{"dataset": "photos with spoken descriptions (Open Images, Localized Narratives)", "train_examples": 101725, "horizontal_flip": true, "encoder_activation": "star_relu", "fusion_encoder_width": 256, "optimizer": "adamw", "beta1": 0.9, "beta2": 0.95, "final_lr_fraction": 0.05}
Rows from block 3 of the fusion encoder, named by matrix and row number. Rows with one number belong to one attention dimension. Each number is 50 + 12 x the weight over its row's rms, rounded and kept within 0 to 99. All counts start at 0.
# v: attention value (fusion_encoder.blocks.3.attn.v.weight, 256x256), inputs 0-63
# proj: attention output (fusion_encoder.blocks.3.attn.proj.weight, 256x256, transposed), outputs 0-63
v.117:62 48 46 45 28 66 65 58 48 48 43 36 29 43 75 45 57 49 63 43 41 60 58 68 38 50 49 61 28 49 46 54 52 38 52 62 68 47 65 38 54 68 62 33 58 52 47 58 52 38 71 73 38 28 59 78 57 64 48 58 60 51 63 33
proj.117:63 48 70 41 25 72 58 35 52 54 25 43 51 44 74 44 69 70 30 56 51 51 66 33 50 47 39 59 40 48 46 37 43 55 65 59 68 42 57 54 35 41 34 60 49 69 44 67 54 54 57 59 55 34 56 48 52 60 45 46 45 43 58 39
v.118:62 47 49 71 24 40 78 40 42 54 59 46 35 38 68 53 45 59 42 53 70 59 54 58 48 30 40 55 41 59 38 27 61 45 46 56 73 58 42 38 39 67 56 39 58 36 43 59 53 55 61 44 35 23 55 66 55 38 39 47 56 63 79 22
proj.118:62 55 60 60 42 66 58 35 30 35 43 36 69 28 43 43 47 73 28 68 53 39 52 39 58 45 40 51 48 36 51 39 31 52 56 43 53 53 52 61 40 31 30 54 37 60 65 72 64 53 41 64 65 50 79 34 55 63 54 37 49 50 42 15
v.119:62 48 59 16 49 41 37 33 37 53 41 52 86 50 20 49 48 42 64 61 48 40 56 46 58 47 54 28 53 60 35 81 61 51 57 39 38 46 65 48 61 27 44 67 51 55 47 34 59 47 31 40 66 49 37 45 46 56 46 36 53 60 39 76
proj.119:52 42 46 50 51 52 40 76 65 82 65 46 34 55 42 61 44 44 70 32 53 52 27 64 53 49 59 47 45 32 42 48 63 47 50 53 53 36 47 52 57 59 72 45 76 37 47 31 44 41 75 49 46 43 42 51 58 43 56 49 42 40 38 78
v.120:41 40 57 19 48 47 28 46 51 50 45 62 74 45 34 53 39 30 68 51 37 57 48 37 38 63 58 31 50 62 51 64 63 49 59 36 35 44 38 58 62 36 40 69 56 61 68 42 46 60 49 44 67 68 23 32 53 70 62 50 45 43 38 75
proj.120:34 49 51 52 75 20 37 67 72 62 76 61 33 69 47 52 36 28 63 29 57 46 41 69 42 62 49 45 51 60 36 62 63 40 40 47 45 60 48 44 62 52 68 43 58 32 43 29 41 36 47 44 45 55 15 51 50 29 40 55 42 32 45 76
v.121:42 70 40 75 65 33 75 54 47 55 60 35 47 62 73 44 46 50 38 38 63 66 43 67 52 18 46 55 36 28 18 35 42 43 41 54 61 75 59 59 42 60 55 50 50 54 60 55 43 63 44 38 40 39 64 42 48 30 46 51 69 47 62 45
proj.121:61 52 47 32 49 70 36 31 23 37 34 24 72 52 36 39 55 67 49 57 42 54 37 40 74 23 50 38 42 38 62 40 53 43 50 38 50 55 56 60 52 48 22 52 49 61 69 49 70 47 68 49 49 47 66 45 41 61 57 65 58 80 52 31
v.122:55 35 61 23 34 64 33 58 62 30 23 44 43 48 49 52 59 50 58 41 28 58 58 38 41 79 62 44 47 52 64 74 51 35 91 55 53 13 45 54 65 53 57 53 45 49 62 58 62 35 62 61 52 50 35 71 44 76 80 58 58 39 49 65
proj.122:29 52 53 55 62 43 53 55 58 54 53 53 38 64 57 44 65 49 49 62 67 40 60 57 29 67 48 69 35 72 32 71 51 49 52 61 66 51 57 46 48 73 67 37 47 46 27 52 38 43 47 46 33 51 31 70 40 40 41 76 36 35 53 57
v.123:57 36 48 32 29 73 53 57 52 49 38 48 49 28 61 36 45 42 57 52 41 48 55 52 44 54 37 58 41 49 62 59 54 35 54 46 60 41 47 42 58 52 49 31 46 57 48 53 49 40 66 78 47 34 63 58 68 62 52 40 56 60 78 35
proj.123:52 54 70 57 27 77 62 34 56 47 25 38 59 41 72 37 44 64 33 66 52 46 54 41 47 58 43 50 53 40 53 36 51 58 45 52 60 61 53 45 34 33 45 71 45 59 41 84 55 55 34 64 59 34 52 28 49 66 50 23 63 31 53 32
v.124:21 51 58 75 62 68 59 57 51 36 31 40 50 71 49 36 61 74 59 42 52 55 54 24 40 53 54 65 56 38 70 33 29 53 66 58 65 36 52 78 59 67 61 34 69 28 39 47 51 55 57 42 40 41 48 54 39 39 46 49 45 54 62 63
proj.124:37 57 48 61 57 35 44 31 63 39 60 39 38 55 44 23 62 64 36 65 51 36 57 46 62 52 52 68 56 58 47 62 21 46 48 78 60 45 46 46 33 62 72 33 38 47 48 65 68 56 38 40 23 48 47 55 55 38 52 63 48 60 54 42
v.125:41 45 46 61 42 56 67 54 52 39 33 34 15 46 70 48 73 55 42 31 45 60 69 46 36 68 44 67 37 61 48 46 29 45 59 45 64 38 57 55 49 68 72 34 62 46 59 68 59 48 73 58 38 34 60 57 52 66 67 47 61 39 61 48
proj.125:43 49 48 49 56 53 59 41 41 41 54 38 50 49 67 33 72 69 43 57 56 33 75 48 48 65 61 65 51 59 51 47 33 41 39 75 65 63 54 47 41 63 46 56 50 41 41 75 57 64 25 53 28 63 52 65 46 56 52 61 60 42 52 44
v.126:52 52 50 42 61 27 39 53 42 52 55 67 79 61 48 51 32 47 45 53 63 43 39 37 59 46 57 36 70 58 41 53 56 56 26 39 37 64 47 56 48 43 32 60 43 60 49 39 46 62 34 33 58 81 51 28 51 40 39 44 23 43 37 65
proj.126:51 54 43 45 64 22 47 69 46 49 68 56 35 44 31 49 28 29 72 27 38 51 42 61 58 41 69 45 57 40 54 58 58 50 58 37 26 43 48 56 70 54 57 42 65 39 61 24 47 45 62 42 53 55 47 52 49 33 58 40 60 54 41 59
v.127:37 56 36 75 73 27 61 46 41 56 80 49 74 72 32 50 44 50 37 49 58 46 28 54 65 29 50 31 56 37 51 30 40 49 32 56 45 74 56 59 44 39 40 65 47 57 51 54 36 70 28 21 58 60 45 34 41 40 40 30 46 43 40 53
proj.127:43 65 39 49 64 41 50 55 45 36 50 45 44 65 31 49 32 45 68 29 37 66 41 37 70 23 59 38 43 56 49 39 62 43 56 43 34 48 57 62 54 57 48 48 54 45 62 32 60 60 61 32 48 67 55 56 50 26 57 42 51 70 39 60
v.128:39 33 42 46 75 34 42 47 51 46 65 68 44 50 63 55 44 28 46 40 54 61 27 55 37 49 41 55 67 32 59 55 44 68 55 37 38 53 31 64 59 51 34 38 47 57 63 44 48 48 49 25 40 64 23 39 29 37 62 41 47 64 42 47
proj.128:40 71 37 45 71 29 32 47 49 36 53 45 21 57 46 54 17 38 49 47 54 48 38 41 57 40 55 46 52 49 81 53 45 50 66 46 35 40 61 48 41 28 48 40 47 49 65 39 29 67 58 32 49 79 45 57 44 39 50 39 43 54 40 54
v.129:50 46 51 83 69 29 45 53 46 49 75 62 40 39 54 47 47 41 39 55 68 38 62 59 43 45 53 48 50 23 24 63 40 63 22 58 30 65 61 30 39 48 58 57 54 42 37 47 41 45 27 54 59 53 43 41 62 45 70 63 45 45 49 28
proj.129:50 49 40 55 49 53 45 37 42 37 62 61 54 33 63 60 46 43 60 57 46 45 37 61 49 30 36 61 58 31 74 49 46 57 40 33 68 70 34 48 43 38 33 35 31 48 51 30 54 46 47 53 56 45 56 37 52 40 38 52 43 71 64 33
v.130:51 48 65 45 41 72 54 69 60 30 16 40 23 42 49 37 71 52 55 34 66 47 74 38 41 57 54 71 50 70 60 66 48 36 68 61 76 29 57 35 67 74 62 57 63 38 48 53 63 29 58 72 32 42 46 66 48 67 65 60 45 47 40 56
proj.130:49 35 66 56 41 52 66 35 48 62 50 50 68 40 60 40 99 64 41 57 48 46 57 62 40 62 39 58 56 61 16 54 57 43 46 64 68 57 48 47 38 67 60 57 45 59 32 59 46 44 45 53 44 28 37 37 66 60 52 73 41 40 57 52
v.131:58 56 50 64 35 61 62 38 46 58 74 39 58 44 46 55 53 61 39 69 43 39 53 56 62 58 44 42 40 48 21 32 45 53 35 65 41 70 67 37 23 33 53 58 24 56 24 74 44 60 39 57 62 50 89 58 52 42 41 49 47 38 64 32
proj.131:69 29 47 49 42 60 56 51 40 35 48 48 80 32 39 57 61 48 72 54 49 57 53 60 65 37 48 53 52 35 55 38 68 49 41 42 52 55 51 66 66 54 42 43 49 38 52 46 81 39 56 52 51 37 69 46 59 63 50 53 80 75 45 35
v.132:51 47 45 54 56 59 54 64 66 23 34 57 20 46 44 37 57 44 48 30 64 47 66 33 35 65 49 76 67 70 58 55 37 67 72 54 61 22 33 58 76 72 60 44 74 36 53 26 59 29 60 56 37 48 37 65 52 46 61 50 50 47 33 43
proj.132:24 53 67 52 44 57 63 35 45 49 55 52 68 48 71 45 61 71 43 60 51 39 57 30 38 38 23 57 63 45 46 48 21 51 54 52 67 40 54 51 17 29 43 55 44 68 49 67 49 65 32 44 47 50 39 36 59 38 46 66 17 25 62 40
v.133:51 52 59 45 51 51 44 64 33 75 66 35 53 57 41 58 64 29 68 47 41 62 45 51 58 29 54 39 45 52 46 49 55 42 37 57 42 71 58 51 66 41 36 56 55 40 55 63 48 39 64 64 55 52 45 49 43 70 68 79 52 51 42 73
proj.133:44 48 50 54 59 43 33 48 54 55 47 53 44 55 72 72 86 46 55 33 57 52 44 73 39 63 48 50 50 52 37 58 60 49 51 41 64 48 42 52 38 45 32 34 38 69 61 42 44 49 40 43 54 48 34 43 51 35 51 85 38 49 54 74
v.134:38 47 50 50 75 38 42 35 43 53 75 56 69 52 52 62 41 30 45 43 52 59 15 53 46 45 48 40 53 39 55 51 48 55 51 38 33 52 36 69 50 50 29 47 50 56 53 46 43 62 49 21 48 69 22 42 34 51 51 47 54 58 43 64
proj.134:39 78 42 44 59 26 37 51 50 36 52 47 20 62 38 62 22 41 61 41 44 51 46 47 53 43 57 34 55 51 78 47 50 45 61 43 29 35 51 53 50 40 47 33 49 45 67 48 34 67 56 32 46 67 50 58 40 34 57 51 52 45 41 58
v.135:47 57 65 47 48 60 60 44 38 52 71 56 79 68 29 65 51 34 59 64 39 64 11 51 57 50 63 31 29 70 61 39 61 37 62 53 61 54 65 50 29 33 33 56 61 72 53 61 60 70 47 38 55 59 50 47 61 57 30 67 47 62 50 58
proj.135:72 58 51 39 52 44 32 55 59 42 52 36 21 59 23 70 33 21 51 45 69 67 37 68 48 74 74 44 49 49 65 73 70 48 47 62 19 37 53 67 65 37 39 44 41 37 66 22 28 54 52 56 55 67 61 68 60 45 71 60 65 41 46 63
v.136:47 51 42 65 54 44 49 50 63 28 40 35 47 57 41 30 42 64 44 53 39 60 65 52 53 49 43 59 44 29 54 44 31 51 55 76 55 40 56 68 38 70 71 35 61 49 52 55 50 65 58 41 49 27 58 55 34 38 56 30 79 45 50 45
proj.136:45 43 61 52 60 56 59 56 51 48 50 57 37 54 34 24 33 59 40 43 38 32 56 31 47 63 43 33 59 60 72 44 37 51 65 49 50 28 47 68 55 39 56 52 52 29 45 69 57 39 60 44 41 43 50 59 46 52 48 28 72 47 63 40
v.137:48 49 54 29 45 47 32 48 30 73 61 57 79 53 32 66 51 41 66 61 46 65 26 60 62 40 44 28 41 43 34 52 65 46 29 44 32 76 51 51 42 35 29 58 44 57 46 41 45 57 39 59 69 59 45 39 53 47 50 53 56 54 56 55
proj.137:59 56 36 54 71 40 42 63 54 61 44 49 44 52 52 68 40 36 66 42 54 55 41 72 48 47 69 45 44 44 27 52 72 37 57 47 44 67 48 59 55 51 45 42 65 52 39 37 41 52 62 45 55 55 54 49 47 38 63 47 53 39 35 83
v.138:43 51 40 52 46 31 62 25 49 36 70 54 61 61 58 49 32 59 42 54 45 30 53 63 58 44 33 55 48 40 31 39 42 45 56 56 66 59 51 67 23 36 52 33 50 54 48 51 47 65 38 16 55 49 69 43 36 37 45 25 64 68 60 39
proj.138:64 55 45 52 50 43 58 64 53 60 57 49 40 51 21 48 07 49 65 50 38 43 56 36 65 45 56 46 62 44 86 38 44 60 63 46 24 32 48 54 46 53 64 66 66 25 49 44 56 49 61 44 52 57 54 60 41 46 57 23 84 60 44 46
v.139:39 50 53 49 40 56 50 61 60 21 25 49 39 52 44 24 55 69 47 29 43 46 79 44 40 60 47 61 53 51 68 58 39 38 69 52 61 30 48 52 62 62 74 43 75 32 51 50 70 51 57 56 28 28 42 65 56 56 74 47 61 54 46 55
proj.139:30 47 62 56 36 50 60 53 44 56 48 52 55 50 48 32 56 65 35 51 43 30 68 43 28 72 29 67 54 70 49 58 31 54 58 57 59 40 49 43 49 66 77 64 39 51 37 69 48 56 34 54 37 35 30 37 47 45 53 47 70 44 67 48
v.140:22 54 58 44 64 41 45 62 57 42 52 50 55 67 43 42 65 31 65 42 43 73 53 44 39 45 43 64 57 51 70 48 51 32 61 45 45 36 49 57 77 66 46 47 69 43 67 38 59 46 65 39 47 48 22 52 33 67 67 60 57 53 33 79
proj.140:23 54 59 52 58 35 41 50 52 55 44 65 26 59 58 53 60 49 53 36 40 35 43 51 36 71 50 47 55 61 41 57 50 39 74 59 48 30 46 41 25 54 62 36 43 54 58 58 33 59 40 46 53 52 26 52 43 32 50 72 44 36 50 60
v.141:38 55 55 45 61 43 36 52 38 64 56 55 60 50 41 60 57 26 56 39 45 63 23 56 59 43 58 44 44 43 53 51 65 46 44 42 34 50 51 56 56 54 33 61 49 51 64 40 50 44 58 45 55 59 37 33 35 63 57 63 49 49 41 74
proj.141:37 64 42 47 69 26 33 44 51 44 48 49 23 60 58 70 70 42 51 27 58 65 37 59 52 53 60 40 45 52 43 59 58 40 56 42 42 54 50 54 44 44 38 37 49 63 65 48 35 57 47 44 56 58 44 51 48 35 52 80 42 38 37 79
v.142:49 51 53 55 57 45 59 34 32 69 75 40 61 51 55 59 46 26 47 58 61 52 27 62 71 62 53 49 51 42 25 44 52 39 23 60 13 67 45 34 40 47 32 54 37 58 44 57 41 43 40 62 66 72 54 29 61 58 61 67 50 39 34 48
proj.142:64 31 48 45 54 50 35 45 51 47 50 53 36 56 62 72 67 28 65 37 64 76 29 69 56 54 48 44 47 32 58 41 44 56 50 35 63 63 49 45 70 37 29 27 23 56 69 25 30 54 43 49 48 46 47 53 54 38 40 64 37 59 52 54
v.143:62 51 52 57 61 36 61 47 45 71 64 54 51 41 64 78 44 46 37 53 65 51 30 59 61 49 63 34 53 49 38 41 56 68 32 39 32 82 43 40 38 28 27 41 34 57 49 49 26 44 46 46 57 78 61 35 58 37 23 40 35 48 48 29
proj.143:54 71 35 39 53 65 39 37 49 31 50 41 46 49 51 63 50 38 56 53 68 66 35 55 65 32 59 38 49 39 44 41 58 41 42 40 39 69 48 53 68 45 32 33 47 60 60 26 61 51 58 47 59 66 77 53 57 49 46 42 26 72 38 51
v.144:68 53 66 35 34 53 49 51 46 67 43 43 47 56 46 62 75 35 63 46 52 57 45 60 53 49 64 39 43 61 40 62 59 51 38 43 32 50 65 31 72 49 38 71 44 41 50 49 56 36 58 73 62 63 47 53 68 70 58 70 45 46 60 67
proj.144:44 43 60 46 52 62 55 46 60 49 42 44 56 60 69 66 90 43 52 46 62 60 42 81 43 48 39 54 53 44 24 51 57 46 43 58 74 70 48 46 37 52 34 45 44 68 45 45 38 47 42 58 57 46 40 30 52 53 51 78 33 35 58 63
v.145:50 38 45 48 58 56 45 51 64 34 31 65 14 34 57 58 53 42 51 39 60 50 58 43 28 62 52 71 68 49 72 54 50 67 70 41 56 34 26 59 69 68 52 38 54 47 71 23 51 38 49 49 30 52 40 49 56 52 51 54 31 52 37 47
proj.145:48 80 51 50 46 58 53 35 46 40 44 44 59 54 75 44 53 73 24 66 74 32 50 36 46 52 43 64 44 48 41 47 28 51 46 61 61 65 52 43 39 31 56 54 35 60 30 59 37 54 42 48 54 68 64 48 56 52 47 46 08 51 52 39
v.146:46 44 44 65 80 35 50 53 53 39 75 50 49 61 52 46 38 35 43 33 71 46 28 46 53 25 34 72 79 47 56 53 46 79 43 56 42 55 43 61 64 56 70 55 50 53 45 49 36 53 50 38 43 61 32 61 44 46 54 44 67 44 29 48
proj.146:26 68 63 41 46 53 56 47 54 46 61 55 47 36 42 52 31 53 54 48 30 47 56 35 66 18 54 57 65 41 90 26 41 56 54 39 48 34 47 63 34 32 45 50 59 59 55 59 66 67 48 37 57 34 56 42 48 30 39 45 39 47 52 47
v.147:58 54 60 47 37 48 52 42 29 81 69 38 71 50 41 62 60 38 43 55 45 61 28 63 60 28 58 19 34 48 25 41 63 44 23 51 20 73 69 41 49 53 32 60 47 54 39 68 48 53 55 57 64 57 57 39 57 58 55 73 46 54 56 64
proj.147:54 40 48 50 59 43 48 52 49 51 52 47 46 49 68 68 77 35 59 33 54 70 38 69 48 50 56 48 47 50 34 49 61 46 49 41 57 54 45 59 47 51 35 26 38 60 66 41 56 54 50 43 59 44 48 44 53 48 49 79 43 47 52 70
v.148:39 52 49 46 53 35 52 33 36 67 83 46 95 62 49 51 35 44 34 68 42 50 22 60 56 34 37 30 48 40 45 52 53 51 40 40 32 76 64 58 35 27 32 44 46 64 47 59 41 63 46 28 64 55 42 28 53 46 47 48 55 53 52 64
proj.148:50 57 36 53 78 37 46 60 60 47 59 54 16 55 25 60 19 38 54 41 38 58 44 50 63 55 68 39 57 53 67 64 66 43 59 44 31 35 50 52 59 43 41 40 55 38 71 53 52 62 53 47 51 64 41 56 42 47 63 37 72 54 28 68
v.149:37 51 44 43 44 57 54 55 55 28 34 45 32 53 42 21 47 64 58 47 34 55 82 43 38 65 53 70 53 37 61 52 41 35 68 64 70 18 56 54 46 69 71 60 74 52 53 44 78 55 63 58 44 38 47 64 46 59 69 44 62 44 56 60
proj.149:37 40 47 45 33 56 55 56 41 54 51 55 63 41 40 34 56 61 37 53 39 40 58 54 22 59 26 57 49 56 48 47 40 60 50 62 55 45 46 38 41 54 70 61 51 31 35 67 41 42 45 55 43 49 40 52 44 59 50 49 57 28 66 31
v.150:24 43 32 50 54 58 45 49 61 26 34 67 37 51 56 31 33 46 60 47 53 60 58 42 39 60 39 72 64 47 63 62 54 63 60 43 67 34 31 68 58 59 58 35 71 58 62 41 56 65 49 42 35 38 32 50 41 42 53 25 50 53 46 39
proj.150:52 65 57 43 47 55 44 63 56 52 57 51 39 49 41 40 05 62 43 57 52 33 58 37 54 53 47 55 60 47 69 48 41 45 68 64 38 30 58 50 40 40 54 64 55 26 46 57 45 51 49 51 50 64 60 66 42 51 59 15 67 55 47 47
v.151:63 45 59 42 55 46 52 46 28 95 67 51 61 43 38 79 33 43 71 65 51 57 22 63 68 29 55 32 38 31 36 62 69 53 29 36 35 76 51 53 35 31 35 45 33 64 45 50 33 62 44 47 70 56 63 37 59 43 33 51 43 49 64 46
proj.151:71 67 28 41 58 41 41 52 51 41 52 43 54 55 48 62 37 32 50 49 66 72 39 74 62 37 67 37 44 50 38 58 69 45 41 38 46 75 52 56 53 38 30 41 48 44 53 38 45 32 59 55 67 66 73 51 41 58 43 51 51 54 29 54
v.152:67 52 50 63 62 35 52 33 33 75 72 49 54 47 65 62 48 47 32 65 56 42 27 69 60 37 55 33 48 33 36 60 48 64 24 45 33 69 37 53 41 25 37 46 38 60 39 55 18 55 46 40 67 57 71 36 51 28 42 47 42 47 58 34
proj.152:61 55 27 40 52 58 41 51 55 35 40 47 51 43 35 73 38 37 70 49 54 58 36 60 70 26 73 43 46 46 69 48 60 42 44 33 44 58 37 56 55 40 32 40 41 38 70 25 45 44 66 44 53 59 66 57 54 43 40 43 45 65 54 51
v.153:70 67 47 72 31 68 71 51 46 57 52 37 40 29 68 57 66 78 47 56 54 25 59 44 52 58 61 46 36 52 36 40 39 58 31 57 59 56 55 26 46 50 62 52 31 48 35 76 31 46 47 54 56 42 74 51 55 49 39 55 38 47 56 28
proj.153:59 33 52 53 38 67 62 39 47 38 51 54 86 38 54 38 77 59 46 66 48 56 49 41 56 36 34 50 54 40 47 41 53 51 38 44 62 69 45 51 53 62 49 53 42 59 40 37 77 47 48 65 39 39 55 39 62 58 39 67 44 76 65 26
v.154:18 44 42 24 60 41 39 55 59 27 30 58 61 64 41 22 47 51 62 32 38 52 56 46 50 42 41 62 57 47 54 57 46 38 71 49 66 20 52 71 60 66 58 56 70 44 54 42 78 62 48 52 47 34 24 55 36 66 73 43 67 44 45 78
proj.154:35 44 57 57 42 52 51 57 59 64 47 52 34 51 36 34 27 54 47 40 36 39 59 48 24 66 58 57 52 57 60 59 39 44 71 70 53 31 50 53 32 55 65 68 57 40 44 76 46 44 30 56 46 45 34 58 53 41 64 38 77 25 41 63
v.155:67 62 58 57 50 48 57 34 28 83 91 38 65 53 50 69 47 46 48 69 36 55 28 58 67 36 50 28 42 39 35 42 51 57 19 43 30 66 64 46 31 32 36 50 25 62 38 65 41 60 44 33 75 71 64 41 57 42 40 57 46 52 58 46
proj.155:57 47 26 51 69 37 40 57 47 46 49 52 42 50 44 66 64 24 71 41 49 66 40 66 72 37 61 33 48 43 66 47 71 43 52 45 40 55 51 58 60 46 23 28 43 53 74 28 61 52 55 48 56 59 65 50 47 48 50 71 52 56 35 45
v.156:59 55 54 40 49 52 46 50 36 72 56 52 64 38 48 65 62 29 63 49 49 58 31 54 62 46 55 34 47 61 53 57 70 33 36 27 27 52 53 46 54 42 32 66 43 59 57 42 45 45 53 62 61 66 43 34 51 59 43 87 33 46 52 60
proj.156:55 63 42 56 49 49 43 38 52 52 44 48 44 62 73 67 88 39 49 42 67 61 35 72 44 59 49 43 42 44 19 61 65 47 38 51 59 66 49 45 49 45 44 44 39 73 45 41 35 64 51 54 54 56 47 37 52 46 50 88 36 43 34 69
v.157:39 43 49 67 44 56 51 45 57 44 41 36 50 71 33 33 54 63 51 47 36 56 72 60 52 43 56 73 33 33 49 37 30 38 81 63 64 38 61 44 32 56 61 48 58 55 63 49 54 60 46 38 37 38 54 65 38 65 62 38 54 49 58 48
proj.157:49 39 71 48 47 49 49 68 38 62 46 50 50 42 27 34 46 58 50 37 49 42 56 34 49 60 45 38 38 60 59 46 41 56 69 45 46 29 51 52 52 52 65 57 50 28 46 72 57 35 54 53 64 47 47 65 44 65 55 29 65 45 66 42
v.158:41 40 47 45 74 49 34 50 56 30 37 67 35 51 57 46 44 33 47 39 56 54 47 51 28 41 37 69 69 52 74 62 41 48 59 35 54 38 31 66 72 60 39 35 59 55 66 21 54 53 55 39 36 59 21 38 41 42 53 48 48 56 34 64
proj.158:31 69 57 48 57 30 40 43 53 48 53 49 24 62 53 61 16 59 37 54 66 44 38 47 53 45 54 56 53 64 57 53 31 40 59 54 42 38 56 47 38 32 51 48 49 46 63 54 31 64 45 47 49 69 42 68 44 40 49 32 31 38 44 65
v.159:79 61 49 58 28 59 65 40 54 68 49 39 38 30 62 68 59 63 47 55 58 38 51 49 69 46 66 48 37 48 40 42 51 64 42 57 49 51 46 30 27 44 57 58 35 51 42 59 32 39 43 52 58 61 82 44 61 37 38 59 34 49 55 25
proj.159:68 39 42 46 38 71 60 40 34 40 60 48 81 41 58 42 82 52 43 60 54 55 45 50 61 35 42 45 52 38 45 43 58 61 29 40 61 65 52 46 51 45 40 49 47 69 34 44 70 45 54 60 51 43 65 41 53 69 44 62 41 67 57 28
v.160:67 44 69 62 44 53 49 55 70 63 52 66 35 29 48 58 43 40 46 53 42 46 67 52 39 48 63 48 65 31 55 56 34 74 64 53 58 42 24 60 42 58 52 57 37 46 51 62 41 45 44 27 52 40 67 45 59 42 64 52 57 39 38 51
proj.160:60 45 55 35 45 68 31 32 29 30 46 63 65 39 34 31 63 59 52 63 47 38 63 32 57 45 66 51 65 52 54 54 55 74 69 37 55 27 37 49 47 41 29 61 41 58 38 54 74 60 46 36 33 47 60 50 57 67 53 65 40 47 55 30
v.161:44 51 46 71 69 39 48 48 51 79 89 68 43 48 27 61 39 60 64 39 57 31 43 42 57 35 54 54 66 44 20 38 52 65 39 46 50 65 42 66 49 54 56 42 47 39 32 33 52 60 35 36 43 61 56 55 62 11 40 36 44 58 54 41
proj.161:60 62 53 48 51 47 55 64 64 39 64 54 55 63 39 50 13 70 37 50 36 39 65 18 54 46 65 54 52 64 55 19 44 48 65 51 42 32 55 42 59 64 48 61 67 33 67 53 57 69 55 45 40 59 74 63 34 48 53 38 49 44 50 46
v.162:29 67 30 66 62 34 62 53 49 42 78 30 48 78 51 51 52 53 59 41 66 53 35 63 55 52 42 47 34 71 44 34 54 46 35 50 39 71 70 47 80 39 62 34 53 50 38 21 44 56 61 43 51 60 39 64 40 48 35 44 40 60 49 63
proj.162:57 73 48 72 64 36 55 62 57 60 48 46 25 71 47 69 23 46 63 47 52 47 40 53 53 60 49 48 57 55 44 52 50 33 46 64 32 46 58 48 60 39 72 61 61 37 62 55 31 39 55 53 53 49 38 68 50 29 46 27 50 46 41 66
v.163:43 50 70 27 59 54 39 46 54 52 37 63 17 41 54 53 51 32 52 57 48 38 52 47 44 66 51 54 54 64 50 81 58 39 71 49 66 35 38 41 33 71 40 45 64 46 62 44 55 42 36 68 35 40 53 64 56 40 39 37 54 41 64 46
proj.163:56 47 57 57 49 62 71 66 51 52 67 34 88 39 49 39 36 73 54 66 56 35 71 37 72 35 48 47 50 37 39 15 56 53 47 56 58 61 60 53 40 29 54 62 65 44 54 65 68 46 30 46 55 68 60 50 50 65 30 36 41 29 55 49
v.164:60 39 47 79 68 51 62 63 54 75 77 68 23 39 58 51 46 48 42 41 56 42 60 56 59 23 54 40 45 41 63 30 53 80 45 49 40 67 38 68 39 65 59 57 39 45 45 57 47 32 46 38 54 50 66 42 64 27 46 45 60 40 52 27
proj.164:43 51 59 59 63 55 32 50 33 41 39 48 50 58 28 38 39 50 42 45 47 38 54 36 64 27 56 46 60 41 69 54 41 61 62 41 57 40 50 53 58 45 30 65 54 61 60 53 63 49 63 36 38 41 62 49 39 44 48 40 35 65 46 38
v.165:46 46 62 13 48 44 36 41 32 26 35 51 48 52 58 32 50 51 66 54 53 30 30 49 44 62 27 54 44 67 43 65 65 24 49 40 43 41 64 41 65 51 38 35 49 56 43 34 52 56 52 77 42 58 27 62 50 56 41 49 44 60 59 55
proj.165:49 55 47 57 55 56 78 67 71 58 72 36 59 70 61 75 34 56 40 52 64 60 58 67 35 56 42 45 28 66 51 36 48 38 53 63 57 64 73 42 42 47 58 46 64 33 55 62 39 46 43 53 55 61 43 58 38 56 49 28 52 30 60 59
v.166:32 56 38 43 63 32 48 54 29 34 51 47 52 69 49 42 48 55 69 46 62 46 33 56 46 54 29 44 36 68 46 66 56 23 44 41 44 62 65 46 67 42 54 35 45 43 48 33 50 57 57 82 41 61 23 49 43 48 40 50 48 68 62 57
proj.166:46 76 49 55 60 40 62 52 65 59 53 38 40 76 68 74 24 40 46 52 51 55 47 59 35 61 48 51 32 54 45 49 49 35 50 60 41 64 67 50 37 51 60 48 65 39 56 61 24 40 50 58 70 59 38 64 31 38 58 28 60 33 48 62
v.167:51 54 50 69 57 57 61 69 61 63 57 68 15 35 54 62 47 48 38 49 56 64 71 47 55 45 57 66 53 37 69 42 39 69 61 43 66 42 21 57 41 54 50 48 45 47 41 56 38 44 47 28 48 48 71 43 57 44 57 37 52 30 51 30
proj.167:52 55 58 41 34 58 34 46 42 58 43 62 58 36 32 33 62 44 42 49 32 41 56 41 60 23 59 57 53 24 60 55 51 62 54 37 62 38 49 46 52 41 38 71 42 63 52 58 61 50 54 48 46 34 56 42 58 51 53 52 30 67 40 38
v.168:53 57 60 20 36 63 38 41 40 45 08 41 35 38 62 44 40 41 61 59 48 57 63 53 40 66 45 53 53 59 59 58 52 36 59 45 75 28 59 25 42 68 40 43 53 67 53 55 76 46 52 69 42 43 44 57 46 57 48 48 66 50 57 41
proj.168:42 43 43 64 39 57 82 52 42 62 67 48 78 52 48 31 66 57 37 53 65 50 51 55 66 50 28 46 32 42 38 26 39 59 42 51 52 66 49 60 47 29 54 64 53 37 48 44 54 50 41 47 60 69 61 37 49 65 42 58 40 58 59 33